Weights of a small masked image model.
Model: 48-pixel images, arch swin, activation gelu, depths [2, 5, 2].
Training: soap at rate 0.0027, 10800 steps.
Data: trained on crops of objects in photos (Visual Genome), 123503 training examples, 22.4 epochs.
Rows from block 2, named by matrix and row number. Rows with one number belong to one neuron. Each number is 128 + 24 x the weight over its row's rms, rounded and kept within 0 to 255. All counts start at 0. After the name is the row's rms in percent of the matrix's.
# fc1: MLP up (model.blocks.2.mlp.fc1.weight, 1152x192), inputs 0-191
# fc2: MLP down (model.blocks.2.mlp.fc2.weight, 192x1152, transposed), outputs 0-191
fc1.25 105 [128 128 128 137 128 164 128 128 128 130  90 152 105 128 128 129 128 128 181 128 128 128 128 128 152 162 143 198 128 128 149 128 109 128 128 189 128 128 128 128 128 128 128 128 128 128 128 128  81 168 155 128 128  85 128 102 163 128 128 128 147 164 153 156 105  72 128 128 148 128 128 181 128 128 150 128 128 106 128 128  96 128 141  67  93 170 152  97 128 157 128 128 106 128  85 104 119  57 128 140 156 128 128 100 128 128  84 128  77 128 173  91 128 147 128 128  59 133 128 100 196 131 128 162 128 117 106 128 128  74 128 128 135 161 109 128 128 128 128 128 128  75 126 128 132 100  83 154 154 128 129 128 106 184  92  76 128 128 128 128 128  92  98 165  79 128 115 128 150 128 128 128 156 128 119 128 128 128 104 128 128 128 128 128 128  81 128  96 171 118 128  99]
fc2.25 123 [117 128 164 128 128 125 107  94 128 104 128 128 128  86 128 128 214 124 128 138 149 148 128 115 128 131 128 128 128 132 128 128  95 128 128  72  85 102  85 128 128 128 126  79 128 128 128 128 128  92 158 131 110 128 112 128 181 182 107 128 128  95 126 128 128 127 128 154 173 128 128 128 128  92 166 140 128 128 134 128 128 135 128 128 128 137 177 128 131 128 128 128 108 115 145 128 128 128 128 128 101 159  78 103 114  66  88 128 189 128 128  58  61 128 128 128  97 103  86 128 128 128 112 152 128 137 128 122 127  74  99 128 100 128  88 103 128 128 119 135 128 128 128 128 149  76 128 128 128 128  98 128  93 128 155 128 164 148 152 128  68 132 128 128  86 128 114 128 129 128 102 128 128 108 110 185 175 128 165  61 124  94 128 128 109 128 128 100  75 128 128 139]
fc1.26 063 [105 113 128 114 128 128 128  63 189 140 128 128 128 239 155  94 128 157 169 128 128 128 111 137 128 106 158 112 156 128 154 128 144 128 139 143 113 128 111 137 128 128 186 128 128 128 128 128  88 128 128 104 103 128 128  99 191 128 128  90 128  88 128 169 163 100 128 128 128 128  98 189 128 128 128 157 180 128 128 128 128 102  70 128 128 128 149 130 128 128 118 215 166 128 122 113 128  59 128 128 140 128 128 128 128 128 117 136 128 128 128 128 128 128 115  66 128 128 131 109 126 128 128 128 128 128 128  89 128 128 152 128 128  97  85 128 128 183 146 128 194 128 128  71 128 128  94 128 128 120 128 134 128 128 128 128 128 110 128  62 167 106 128 128 128 128 128 128 128 151 175 120 101 128 128 137 128 128 128 128 115 128 128 128 128 128 159 128 128 152  83 128]
fc2.26 065 [173 128 160 128 100  61 128 128 128 113  91 120 128 128 128 128 128 175 128 128 128  56 172  76 128 128 112 128 128 127  74 170 128 128 128 128 145 177  86 128  84 128 128 103 121 128 126 128 128 128 174  62 167 144 128 128  59  83 128 189 128 128 128 128 128 128 128 128 128 128 128 128 128 197 128 128 128 128 128 128 128 128 128 128 128 128 128 164 109 128 128 120 128 128 128 128 149 128  65 128  96 128 129 196 176 128 128 156 152 128 212 128 128 128 128 128 149 128 141 128 109 128 128 128 107 104 128 112 128 128 128 128 128 128 149 193 128 197 128 128 128 128 128 128 128 128 128 128 128 119 128 128 108 112 128 115 101  94 128 124  96 214 128 128 128 128 128 128 113 128 128 128 128 128 128 128 128 128 128 128 182  97 128 169 107 128 128 121 128 166 128 128]
fc1.27 080 [168 128 183  93 139 128 136 128 115 117 112 128 128 128 120 128 128 128 128  99 128 107 111 128 134 177 128 166 128 128 176 128  93 153 128 104 157 102 103 128 140 105  82 128  79 203 128 124 128 128 103 128 128 128 137 167 159 161 134 116 128  98 128 128  66 109 128 128  62 146 128  94 128 173 182 128 128 128 128 128  78 179 116  73 128 128 151 118 145 128 128 165  76  91 128 188 128 121 128 142 111 118 128 128 158 128  97 170 128 128 128 128  98  75 128 128 128  99 145 128 128 122 128  95 128 128 128 150 128  79 128 128 128 143 113 128 134 143 128 148 110 141 125  61 214 139 123 128 128 128  83 128 128  70 128  97  98 128  94 141 102 159 128 128 128 128 140 128 128 128 128  82 128 128 128 128 128 128 128 169 143 128 128 128 128 111 128 128 128 128 103 128]
fc2.27 105 [128 128  96 155 128 158 155 128 128 128 164 112 128 128  93 128 128 128 132  90 128 128 144 124 128 166 128 128 128 157 135 118  81 128  87 212 128 128 120 145 136 126  98 175 128 128 128 168 110 128 128 128 140  91 128 128 109 116  78 133 128 162 157 164 208 157  94 151 128 151 135 161 119 128 133 103 128 128 103 124 128 112 108 128 128 127 115 116 128 128 128 103 128 128 128 128  67 128 147  77 141 107 131 128 159 106 128 186 128 114 128 106 128 120 128 117 140 128  96 128 128 128 128 128 156  68 128 128 115 128 191 128 128 128 128 107 128 128 128  78 128 122 128 128 146 131 142 193  71 128 128 153 128 117  88 128 149 120  67 119 112 128 121 173 128  97 113 144 161  96 128 128 101 113 126 128 128 155  24 128  79 157 128 128 128 141 128 128 128 128 128 128]
fc1.28 057 [128 128 101 128 128 128 128 128 128 199  97 128  97 128 128 128 128  78 176 113 180 128 156 202 107 128 157 128 121 128 128 128 128 128 171 128  70 128 128 128 128 128 103 128 128 128 128 148 128 128  72 128 128 159 128 151 128 128  80 101 128 159 128  65 128 128 128 128 128 128 155 128 128 128 128  71 128 128 128 128  44 128 104 128 128 128  96 137 105 128 128 128 128 128 128 128  75 128 128 128 187 128 128 128 161 128 128 102 128 128 128 106 128 128 128 128 128  69  64 134 128 143 128 128 128 158 128 128 128 128 128 128  89 128 128  90  74 128 128  88 106 128 128 173 128 140 128 152 128 128 128 128 128 110 128 128  65 137 128 128 110 128 128 128 128 128  99 151 138 128 153 128 128 135 128 128 128 128 128 128 128 128 128 233 128  61 174 128 128 128  86 160]
fc2.28 059 [128 128 128 128 128 128 128 128 128 128 128 128 128 196 128 128 175 128 128 128 128 128 128 128 129 128 128 128 128 128 128 121 128 128  79 168 128 128 128 128 128 128 128 100 128 128 128 161 128 128 219 128 128 128 128  93 128 128  89 128 128 136 128 128 176 128 103 128  87 131 128 128 128 128 128 128 128 128 152  62 128 128 128 128 128 128 170 128 128 124 128 128 159  63 128 144  95 128 128 128 137 128 120 212  62 128 128 128 129 128 128 128  89 128 128 153 128 128 128 128 128 128 128 128 125 138 128 128 128 159 128 128 144 128 128 156 148  58 128 128 128 142 128 128  93  74 128 128 128 128 128 114 128 128 128 128 224 175 106 128  64  90 128  87  73 128 217 128 128 128 128 213 128 128 128 128 128 128 122 201 128 128 128 128 101 128 128 128 128 128 128 128]
fc1.29 119 [ 88 183 128 128 143 128 126 128 128 105 142 141 123 128  69  98 139 136 128  80 136 128  66  73  84 163 103 200 128  80 122 128 154 128 128  75 148 128 128 181 119 139 128 128 126 128 128 128 151 149 130 107 155 166 112 128 112 128  83 128 155 107 128 160 150 128 169 128 102 128 128 142 141 128 125  94 128  90 119 135 128 170  57 128 139  81 139 145 172 128 143 109 150 128 173 137 128 120 128 168 116 154 120 118 146 128  80 128 128 109 136 128 128 128 128 128 109 121 128 128 130  68 128 142 142 128  99 128 128 107 128 126 128 128 158  90 161 128 128 209 128 147 128 110 102 158 128 128 128 128 173 151  90 128 143 128 144 107 122 115 128 128 128 128 128 128 161 164 128 100 109 133 128 176 128 110 111  97  83 128 160  96 101  83 128 128 128 106 128 152 128 128]
fc2.29 120 [128 114  92 138  89 102 128 142  90 146  90 110 153 113 128 128 160 128 128 128 128 128 159 168 106 138 158  64 175 130  63 187 128 145 172 103 150 128 136  92  94 128 128 128 119 153 128 105 142 115 137  96 128  84 128 128 128 128  83 128  94 128 128 128 128 120 145 128 112 104 128 152 128 128 128 128 120 128 130 128 128 128 112 128 128 128 128 128 128 128 111  88 117  87  86 128 128 185 121 128  82 128 128  79 148 128 175 128 128 128 128 139 128 128 128 128 130 128 172 139 128 153 164 128  73 128 128 134 128 128 128 128 189  87 117 105  78 156 163 101 128 172 178 128 128 162 153 115 117 103  84  82 128 128  80 128  72 141  98 166 128 128 128 100 144 106 172 166 128 128  90 128 128 128 128 100  91 128 161 137 128 128 128 128 186 110 122 104 128 128 128 128]
fc1.30 086 [153  66 109 141  77 128 100 128 128 128 186 110  83 128 128 128 128 118 128 158 128 128 128 109 128 128 132 128  83 105 128 128 128 128 128 128  94 128 128  90 128 128 128 128 132 128 117 124 128 147 128 128 128 118 128  91 128  85 109 180 128  97 107  91 119 173 146 143 128 128  57 128 155 130 128 108 155 128 128 128 143 156 128 128 162 128 150 128 165  65 138 128 128 149  81 128 128 128 120  74 165  67 128 128 152 110 128  67 172 128 106  95 128 128 128 144 128 128 175 128  86 128 128 144 116 114  83 128 136 128 128 128  89 102 128 136 126 128 133  85 128 162 128 128 137  73 128 173 128 128 136 128 105 128 128 208 128 165 128 128 128 128  96 170 128 122 128 128 152 137 106 168 128 110 128 160 128 123 106 101 171 128  88 152 128 128 128 111  67  88 112 128]
fc2.30 083 [ 86 128 128 128 128 152 128 128 128 128 128 128 128 128 128 102  79 128 125 128 128 128 116 128 118 128 128  94 128 115  74 164 128 128 128 128 128 128 128 128  96 128 128 128 189 129 109 118 128 164 128 128 163 128 128 128 128 128 148 128 128 128 128 135 162 128 108 128 128 112 130 128 128 128 103 113 188 155 117 109 171  82 128 128 128 128 128 128 128  80 128  92 179  62 128 178 104 128 156  79 132 128 195 174 107 103 152 128 152 159 128 128 162 128 128 107 128 137 150 124  91  87 128 148 128 128 163 128 166 219 128 109 128 132 128 128 128 151 100 159 138  75 147 111  93 128 128 128  89  91 128 128 128 111 128 128 128 128 128 219 165 128 128 138 128 199 128 126 128 128 128 128 128 214 138 128 128 128 120 128 146 128 100 128 149 128  99 128 128 128 112  99]
fc1.31 067 [190 149 128 128 128 241 163 128  96 128 195  97 128 128 128  60 128 128 165 181 102 180 128 128 128  89 136 128 128 121 128 128 152  66 128 171 128 128 142 128 128 128 101 115 128 128 106 154 128 187 128 159 108 128 128 128 128 128  97 181 128 128 128 128 122 156 128 128 128 128 114 128 128 128 129 112 128 147  87 128 128 128 145 128 128 128 181 143 128 128 128 128 195 128 128 128 146 128 112 179 128 146 128 144  65 128 134 169 128 128 128 137 128 128 161 165 128 155 128 118 128 103 128 177 128 128 128 128 157 128 118 172 128 135  94 167 180 128 128 128  96 128 128 128 128 126 111 128 128 128 150 128 128 128 128 156 128 128 152 168 159 128 128 113  65 128 128 128 167 128 128 128 103 128 128 128 148 101 128 128 144  94 128 153 128 103 142 128 128 169 170 128]
fc2.31 096 [128 146  88 128 128 127  85 140 169 156  64 114 128  61 128 230 157 128 128 108 128 128 126  91 128 167 184 132  85 129 123 100 128 128 128 105 139 166 128 191 152 160 128 128 128  73 128 158  91 128 128 128 128  79 128 128 128 128 134 128 128 131 128 128 128 128 103 156 128 194 128 128 180 128 128  99 109 128 176 161 128 130 118 128 128  87 128 138 128 128 128 128 128 128 100 155 146 149 128 155 155 128  90 122 128 142 128 122 128 145 128 128 110 128 128 128 125 109 120 135 128 141 128 130  99 128  70 197 108 128 128 128 128 100 112 131 128 128 156 137 128 128 128 155 110 128 144  93 128 159 128 139 153 174 128 128 128 128 181 122 116 128 128 108 128 128 139 128 128 128 128 128 128 128 128 128 134 147  72 128 118 128  43 128 128 129  96 114 101 156 183 144]
fc1.32 116 [115 189 128 128 128 128 113 169 144 158 128 115 131 128 143 153 128 128 138 185  92 135 167 172 144 128 128 152  94 128 128 128 164 125 128 128 124 128  91 141 176 128 134 128 128 131 183 128 140 128  82 169 111 114 128 128 128 128 128 128 115 128 128  77 115 182 149 128 187 219 128 157 128 154 128 128 128 116 127 128 131 128 128 153 119 148 128 128 166 136 104  97 170  97 128 128 128  84 128 168 116 103 143 128 109 128 128 128 128  93  91 149 128 155 153  92 128 193 128 128 128 128 128 128 128  96 105 115 100 128 189 108 102  98  96 128 128 108 148 128 128 107  89 128 167 128 128 128 177 122 128  88 116 151 128 128  95 102 134 132 128 128  93 101 115 128 135 174 139 149 162 128 146 128 118 128 128 167 128 128 100 144 167  51 128 128 156 128 128 102 112 114]
fc2.32 066 [128 128 128 128 128 126 145 144 155 128 128 155 128 128 128 102 128 106 162 128 195 128 133  93 128 128 128 158 128 131 131  89 115 130 129 128 149 128 128 128  61 128 128 128 128  82 128  89  66 128 160 108 128 194 128 128 128 105 154 133 128 163 128 128 143 128  60 128  96 161 128 108 128 128  58 128 176  64 128 128 128 128 142 128 128 144 102 128  94 128 128 128 128 147 128 128 181 102 128 128 128 128 128 128 151  37 128 116 131 128 141 128 128 128 128 128 128 151 156 147 128 128 128 146 162 128 164 128 128 128 128 128 128 128  39 128  86 128 131 142 129  78 128 157 128 110 128 128 141 128 128 128 128 128 128 128 128 128 128 128 128 128 128 128 128  57 148 104 123 128 129 128  99 126  94 190 128 128 138 128 128 142 128 166 116 206  74 128 116 162 148 101]