From a checkpoint of a small masked image model.
Model: 8.42M parameters, arch swin, norm rmsnorm, depths [2, 5, 2], widths [96, 192, 384].
Training: 10800 steps, batches of 256.
Data: trained on crops of objects in photos (Visual Genome), 123503 training examples, 22.4 epochs.
Rows from block 5 of a small masked image model, named by matrix and row number. Rows with one number belong to one neuron. Each number is 500 + 25 x the weight over its row's rms, rounded and kept within 0 to 999. All counts start at 0. Numbers have three digits each. After the name is the row's rms in percent of the matrix's.
After each neuron's rows are labels from the 100 images, of 14848, where the neuron reaches its highest value: "place" is the part of the image that holds the peak; "colour at peak" is the nearest of a few named colours to the mean colour under the peak. Only what is clearly more common there than usual is listed. The data: crops of objects in photos (Visual Genome). In brackets: how many of the 100, against the usual share in percent.
# fc1: MLP up (model.blocks.5.mlp.fc1.weight, 1152x192), inputs 0-95
# fc2: MLP down (model.blocks.5.mlp.fc2.weight, 192x1152, transposed), outputs 0-95

fc1.688 092:500500523500500500446468525500500539449500500500479500457500500500500499556550500500500500500500482551495486527523500443500500500500463500500500500435500451500500500483500498466500500548500500519500489486427500500482500500540530520476500500542465500557500428531517500500455454500500500518
fc2.688 097:500530500500500528500439500483500506469488544491500500500524451497500488500500500500500555511500476500492501503449500500500500500500500500563490500533520534528500518500415500500500500500520477537485489500500500500456500538500500487450500500459500500496566519500492436514500502500542524528
place: top right (31 vs 11.1)
colour at peak: pink (32 vs 9.7)

fc1.469 077:476560459500500500528500547500500500500500500500500500554458500426500500500451500500500544500500524500483500500500530500500500500490500500531473500509500500500572500536513413500500452532433509481500522500500441500500500500500465500500518500503482539460500425572500500500500560500512500500
fc2.469 071:500489500466500500462500500500486500500455500500500436500555500552500477500531500512469448477500500500500500500500527499500500500500500500500500500511521500525500500500553517500542500500530534500419500500500500500500470501500500500500500500500500451500500573422507500500470496500500500495
place: top left (27 vs 11.1)
colour at peak: white (61 vs 6.1); pink (25 vs 9.7)

fc1.762 104:470500500537500473500452478539500500520500456500500500515464500456500500476554500500462500500532500420495500500508516443517500500500458518506500461500500457449537500507500505500473575500500473480500450453447497500500490500521473523469532467464463500528472500540500500500530537437500485479
fc2.762 098:527455552500500500500491507533559471501539500500500469529528487500500500500541492507475500500500500511478500500511500519485500489500500500500500523503530500566500513461500500500500506523500568453500500552504534504470500500504500521500535485465537500500455567500500500531564532511500500504
place: top right (32 vs 11.1)
colour at peak: white (71 vs 6.1)

fc1.550 100:500500469500511540500455500500500485480500500522500500488526513465443500500429500528499550500500484500500500500522500500467500500500461500482480500493500510500500449507500494470434531500477500500562500500500500543541500500465538500477500500528461490500464424500500500500429501500535500530
fc2.550 093:500505500500500504500500500500500500496545514470500500518500561465500547549529500500500500500500451425500500506463500500500500569500500469500500450503500498506438524500500500534500500500556513469500500530500500481500502500500500485516500457527486500455560504500500500500463523514514500476
place: top left (42 vs 11.1)
colour at peak: white (90 vs 6.1)

fc1.154 120:535454504500500530519500500500500487502500500527514459500553515500500458500548500505465500528517486509500468500479526500524483500544500551463500500525524500467500507520500500472500505539500456509529432500533455452467489500488500500500467500455497500528500447476500535500500478481477500472
fc2.154 123:500500478467521500509500530500470516500434504500454541531548500517500500500519495445458500500518525500476500500500448500522500500500528465500493552562500564500500468500500487568443500500536500497500500465503517500480452500498500474534542533463500500525500500500500500500462508479500500517
place: top left (27 vs 11.1)
colour at peak: black (54 vs 15.2)

fc1.153 095:500530508500500537420481500555500500500484522507500500496501500501500518500497556500500500473500481469500515500509500538457499500500500500514540479508509500544574479545500500527529500509470500500500500500500500507500456516499500444475457500500500500508542505500543500556467515500500528444
fc2.153 092:555454500500500543522544500500500467500521500499477500500542485500490500513500500520518555500522500474472500500460473500500500500478537500438500500525471500448500500483500500475500537486500482500500542500451513500463525474500474556493550500500500500500459500530500532460500533500474530593
place: bottom left (27 vs 11.1)
colour at peak: pink (32 vs 9.7)

fc1.669 082:500500524513500454532500500500465500516500471562506500500500500510474529500500500500473532500484500435479542542500500500514500489500529497435471519435500586500560500500500500489500500508500500500500500530500532500500500500500500513500500500500500470492489500500500500500500500493500500500
fc2.669 056:500500500500500500500500500500500500434500525500500500500445500509500500500454500500500442500500500498457495466500500500500500503500467500500527497564500453500500500500536500500500500500500500500570500500500461468500508554500480559494500500481500500500500500500500500526500500500468500462
place: top right (37 vs 11.1)
colour at peak: pink (41 vs 9.7)

fc1.477 112:500500489546459546481466500500497489500537500500500516473487526500500573500500461510500500527500453500505448500460450450473499500536500500503500496500500483500531500534484500500479500507500500500500500500555560512500493516500498465476488533459440540500515480462512500500500523500419504462
fc2.477 127:500500469500476500507500500500500486500456500482500500533492500418500500500500548482500534535507514481500470500477495500530495500502492471484519530500487500500500500529486497492569547533460489519500500500500478500500500495464500500486435500529500493500500540481500547471500460500459488525
place: bottom left (28 vs 11.1)
colour at peak: grey (62 vs 31.9)

fc1.478 078:500500500500500500431500500430503500519500485457453500501500470468475500463496568458500496500500500500500531500500462500558500492500500564500544500426500500500500500479500515500500500500504435500500500500500500529500500500500500500529508500500500500500500500500514500545500500500494500500
fc2.478 073:500500527500443500500504500500500480500500500517500483500500494479479481588500446500500500529500498507500500500500584479500500500500500500473469539571505463472500500500481501500541500545463500500500500500518500526500500564500425500447546500500500500500500500500465484500567500500500500500
place: top centre (27 vs 11.1)
colour at peak: white (54 vs 6.1)

fc1.360 124:500544501434500500500483547528450586500521520500500500500525494516475500500500503482497485504468439500500524500500456500500543500552514495500520500500541462500459493500450500500517500500483500468490500479500493473500500550516465500500495500528449504547500473500500508500486501500481546500
fc2.360 136:511541500500511500500485500478500500492500500500438513500535500475500528534525500495500471505507500500500479483512497500500500523558544500500512507500500500552460500490500546533430500542429528504430500478473484500523532500497500500476547483495500500475500500507500500481495510515500507454
place: top left (32 vs 11.1)
colour at peak: pink (32 vs 9.7); white (26 vs 6.1)

fc1.758 091:500525500556533558501500507500427518500500500541486500500454518500468503572500524500490500471500462500500500500500500500500459514520469547538515536487481486506464500477500528459519500500481524500496524478500518500500492510500547476500526500450487479500468509500536500500502502500476500500
fc2.758 102:545521577459500440500463520608511494500446503500500500472540500500500500500500500500500425559511494525500500506554493505500529534505484500500518512500500500523500500500500518500482500500500500500458500471526482506500489555500480526500470473500507502500498447500500504500500500500526500484
place: top right (38 vs 11.1)
colour at peak: white (67 vs 6.1)

fc1.342 117:472500465524500533500500500534451500550545446500500500487500511500500549505487502556500500478500445500524500500497500463500500500500556500500500500483500535490500525500528500519521500551477480566514452500547500479525500500473518500483477504466523500499519486500524524504567534500536487461
fc2.342 089:480500523553493522506473500500554565448500500509513485514466517500462463429542550487505457394501500500500500441463500500522500500500500474500500500503497500485500500475472509500500494506500516500500500500500516450591502498496500500543500511533500500447485509461523500500529500524507539500
place: top left (27 vs 11.1)
colour at peak: orange (34 vs 1.3); red (25 vs 0.7)

fc1.630 107:500500500520465517532500500575517460500500500458500506518500539500500500469465500500419518506515500459500500480524502464500532500500472495487543500605522500523539459534500500500500535557500500528500500489500500478475500476467500433500500580500531540470500506500494513500539500462500500470
fc2.630 088:520500529449500500500498500500459488448500485571500511516500500514477536500568500446506500499500582500500521544500500500454500500500544453500502500502500500500449500500505500500484500446500562476500445527485500500500500500497500490504500500500552500500467433500505500500500500500500500513
place: bottom left (27 vs 11.1)
colour at peak: grey (67 vs 31.9)

fc1.729 065:552580449544489500466498515527500500500500547500500450500500500475500500500500500500556500500500500500500500500500477468522500493500500457500500463500500500465500591500500500500535557500448500500500500500500500500500500500500500532500500500500500473512500501500500541500496500500500500411
fc2.729 067:500485500548557499500500493510500500500500500500500500500556527500564500500500500500500500523500520490500500584500500475500500500500500514562500492500570500590500496500500500461500500500500500500532533500437542500500446519543486456482500500500500500500613500553515500500436500500481539500
place: bottom left (29 vs 11.1)
colour at peak: black (50 vs 15.2)

fc1.306 094:536467523554500504499445534476476500486500500480500520465500533500483436521500500475448510475500534500463492500500500461514500500494500459465500557500565517510527485500500500500468582500500500510445500525472500500500536453500500500500500500500486500489485500533500500500516500500526500445
fc2.306 088:485493500416546453464500500500500500432500500501502500517500515459479500500500500457458532501500493500500513501488500538500468500454500500506520498500432456481495459543498500500500500479492500476495500500500482500491472532500506500500500500483500511537500469500500500489532500500457441482
place: bottom left (29 vs 11.1)
colour at peak: black (62 vs 15.2)

fc1.636 096:530438556500480500500500500515500553561500500500551514500483500456500441500500535500526500443503506575526500552500500500518500500500505538529500534509500527500500500524418500481456500500469500500479500500480500474475500500500500500483513500500500500441547500522474512500500500500500500500
fc2.636 100:500466523477500500500500539500576484500526506484500500528532495500560500500500500500495500500436500424500525448500524500546500500558500487500497500545500459500543500542500500500500464500541500495500500500467523497500484500566500535478500502500448497500504500443500518524500500500517551500
place: top right (30 vs 11.1)
colour at peak: pink (31 vs 9.7); white (30 vs 6.1)

fc1.412 079:573504537507509500500460537467457500500500457500467454531500500500535500536500500472500462500500500500500500485500500466458584500500469479500500470500500500500500500517500500500570500500500500487500500492520500500500454500406500500500488475500538500487500500500500500531536500500500500433
fc2.412 066:500500500500500500500500500476554500533442500500500546500500521467500456452500500500500592500500444500500500500500505489533500469500500500500487500543500469487500500470539463500500500500500500523509500500500500500500500530500500500500463500554446500500500500539463500500447507500500544500
place: top left (27 vs 11.1)
colour at peak: black (73 vs 15.2)

fc1.41 086:500500500500493502518500500500486530500552475529500549500500456500500500551500500500500495500500500510500500481516500474500467509500500500500529465500500523500453535460462500443500500500500500500493500500500500525429500483480500500500500570500451493500500500500561443500536500500500500523
fc2.41 065:500500518488513502462529500500500500500517500500500451500500607500516500403500500500500500498500500500500500500491500500500500500493513479500500489500500500500500548500500500544500500500500500500541500500558490500500500500500429521500500500569512500500500512508500630500533470500487500441
place: top right (39 vs 11.1)
colour at peak: white (68 vs 6.1)

fc1.270 116:500500500500500555459541500489513500508561500465500500500500499500500525446500467531487469500500455494460500519500494500535508500471520511500523500538500500500500555491500515500500541500472500497523507493500500498566509558464500548500522500565500454568541500527503527500500501449526476483
fc2.270 118:532442470491463548533500522500500500500500500486500528463500516559500500447500527500499445500500515502500500534500540500473464500500500509500500556500500481500500500500468500480500435500555543473500513500500543535535466542500500500500500476500500500500502500534500504500500487500506471492
place: bottom left (28 vs 11.1)
colour at peak: grey (70 vs 31.9)

fc1.141 085:500500500543506454492480500500500500500500500500500502500500512500486568500500500505500522444538500471500507500525500500500500488480473500500500448500500521451550479560537500500522500500500500500500500482500439500539500552506512500547500521500500496503448500500500500477446500436437484436
fc2.141 069:500439470500500500500500559529539500500559500500499500500500500501498538500404445500451500500430500500500500500500500500578500528500560505466500500493460500511500500500500505498505517500500486442500569500500501500459505462500500524500500500500567512490552500489500500500545500500537462500
place: top left (30 vs 11.1); top centre (29 vs 11.1)
colour at peak: white (99 vs 6.1)

fc1.87 120:546494500457500500431493495471474500500470494458500500500500500500500476561500476500500500500519500500518536500510467472508500500472537500529480458445491528549553535500451500477500555521500500502470500428501500520500514536477470500500520451500462573528472489519529500500500500500500533500
fc2.87 120:500480500533487536500499511500500457464570500510491522480526455500515491500462472480489501526500425515521462500452500524499503500481504507463492551500540487424466501461458491512523539507505484500500492494500500500482531547441477519475471514500500476469500500485500500529481468513498500475
place: top centre (27 vs 11.1)
colour at peak: white (27 vs 6.1); pink (26 vs 9.7)

fc1.460 071:500546500518459500500500500500497500500500429500480546507500549500500500518500500500500500515500465456500500479528500500500500479533541519429534500448500453507564500473500500547450500425520441500500500500500500500500526500500425542571500500500471561500500534500500500523467500481500454500
fc2.460 052:500500500500504500500520554500500500579500500500500489500500444555500500542500500507500500500500500565484536500500500552500500529482500500488463462542500500530500500500510500500500500574469500484554500500500500500500500500454509500479492500496500500499563500472500481489500500445500500500
place: top centre (27 vs 11.1)
colour at peak: white (84 vs 6.1)

fc1.744 065:500500500500476522500500500500500500500564500500542500439500500547500500555500500500500500500450500452500500469500500449500500495500500500543500488500500500500478500453500450500500514537455500500500581527467500471459500470500572500546500550547500500500500500500500500500500457500504500500
fc2.744 052:500500500500531485578500500481500500500463500443500500500546500441500517452476559500500500500500485500461500500500500532495518500500472505447500500500500583500500562500500500500555500500569500465500500500500500500500500500500454500500500483500500541500500500500517509500500544524500500519
place: bottom left (27 vs 11.1)
colour at peak: black (45 vs 15.2)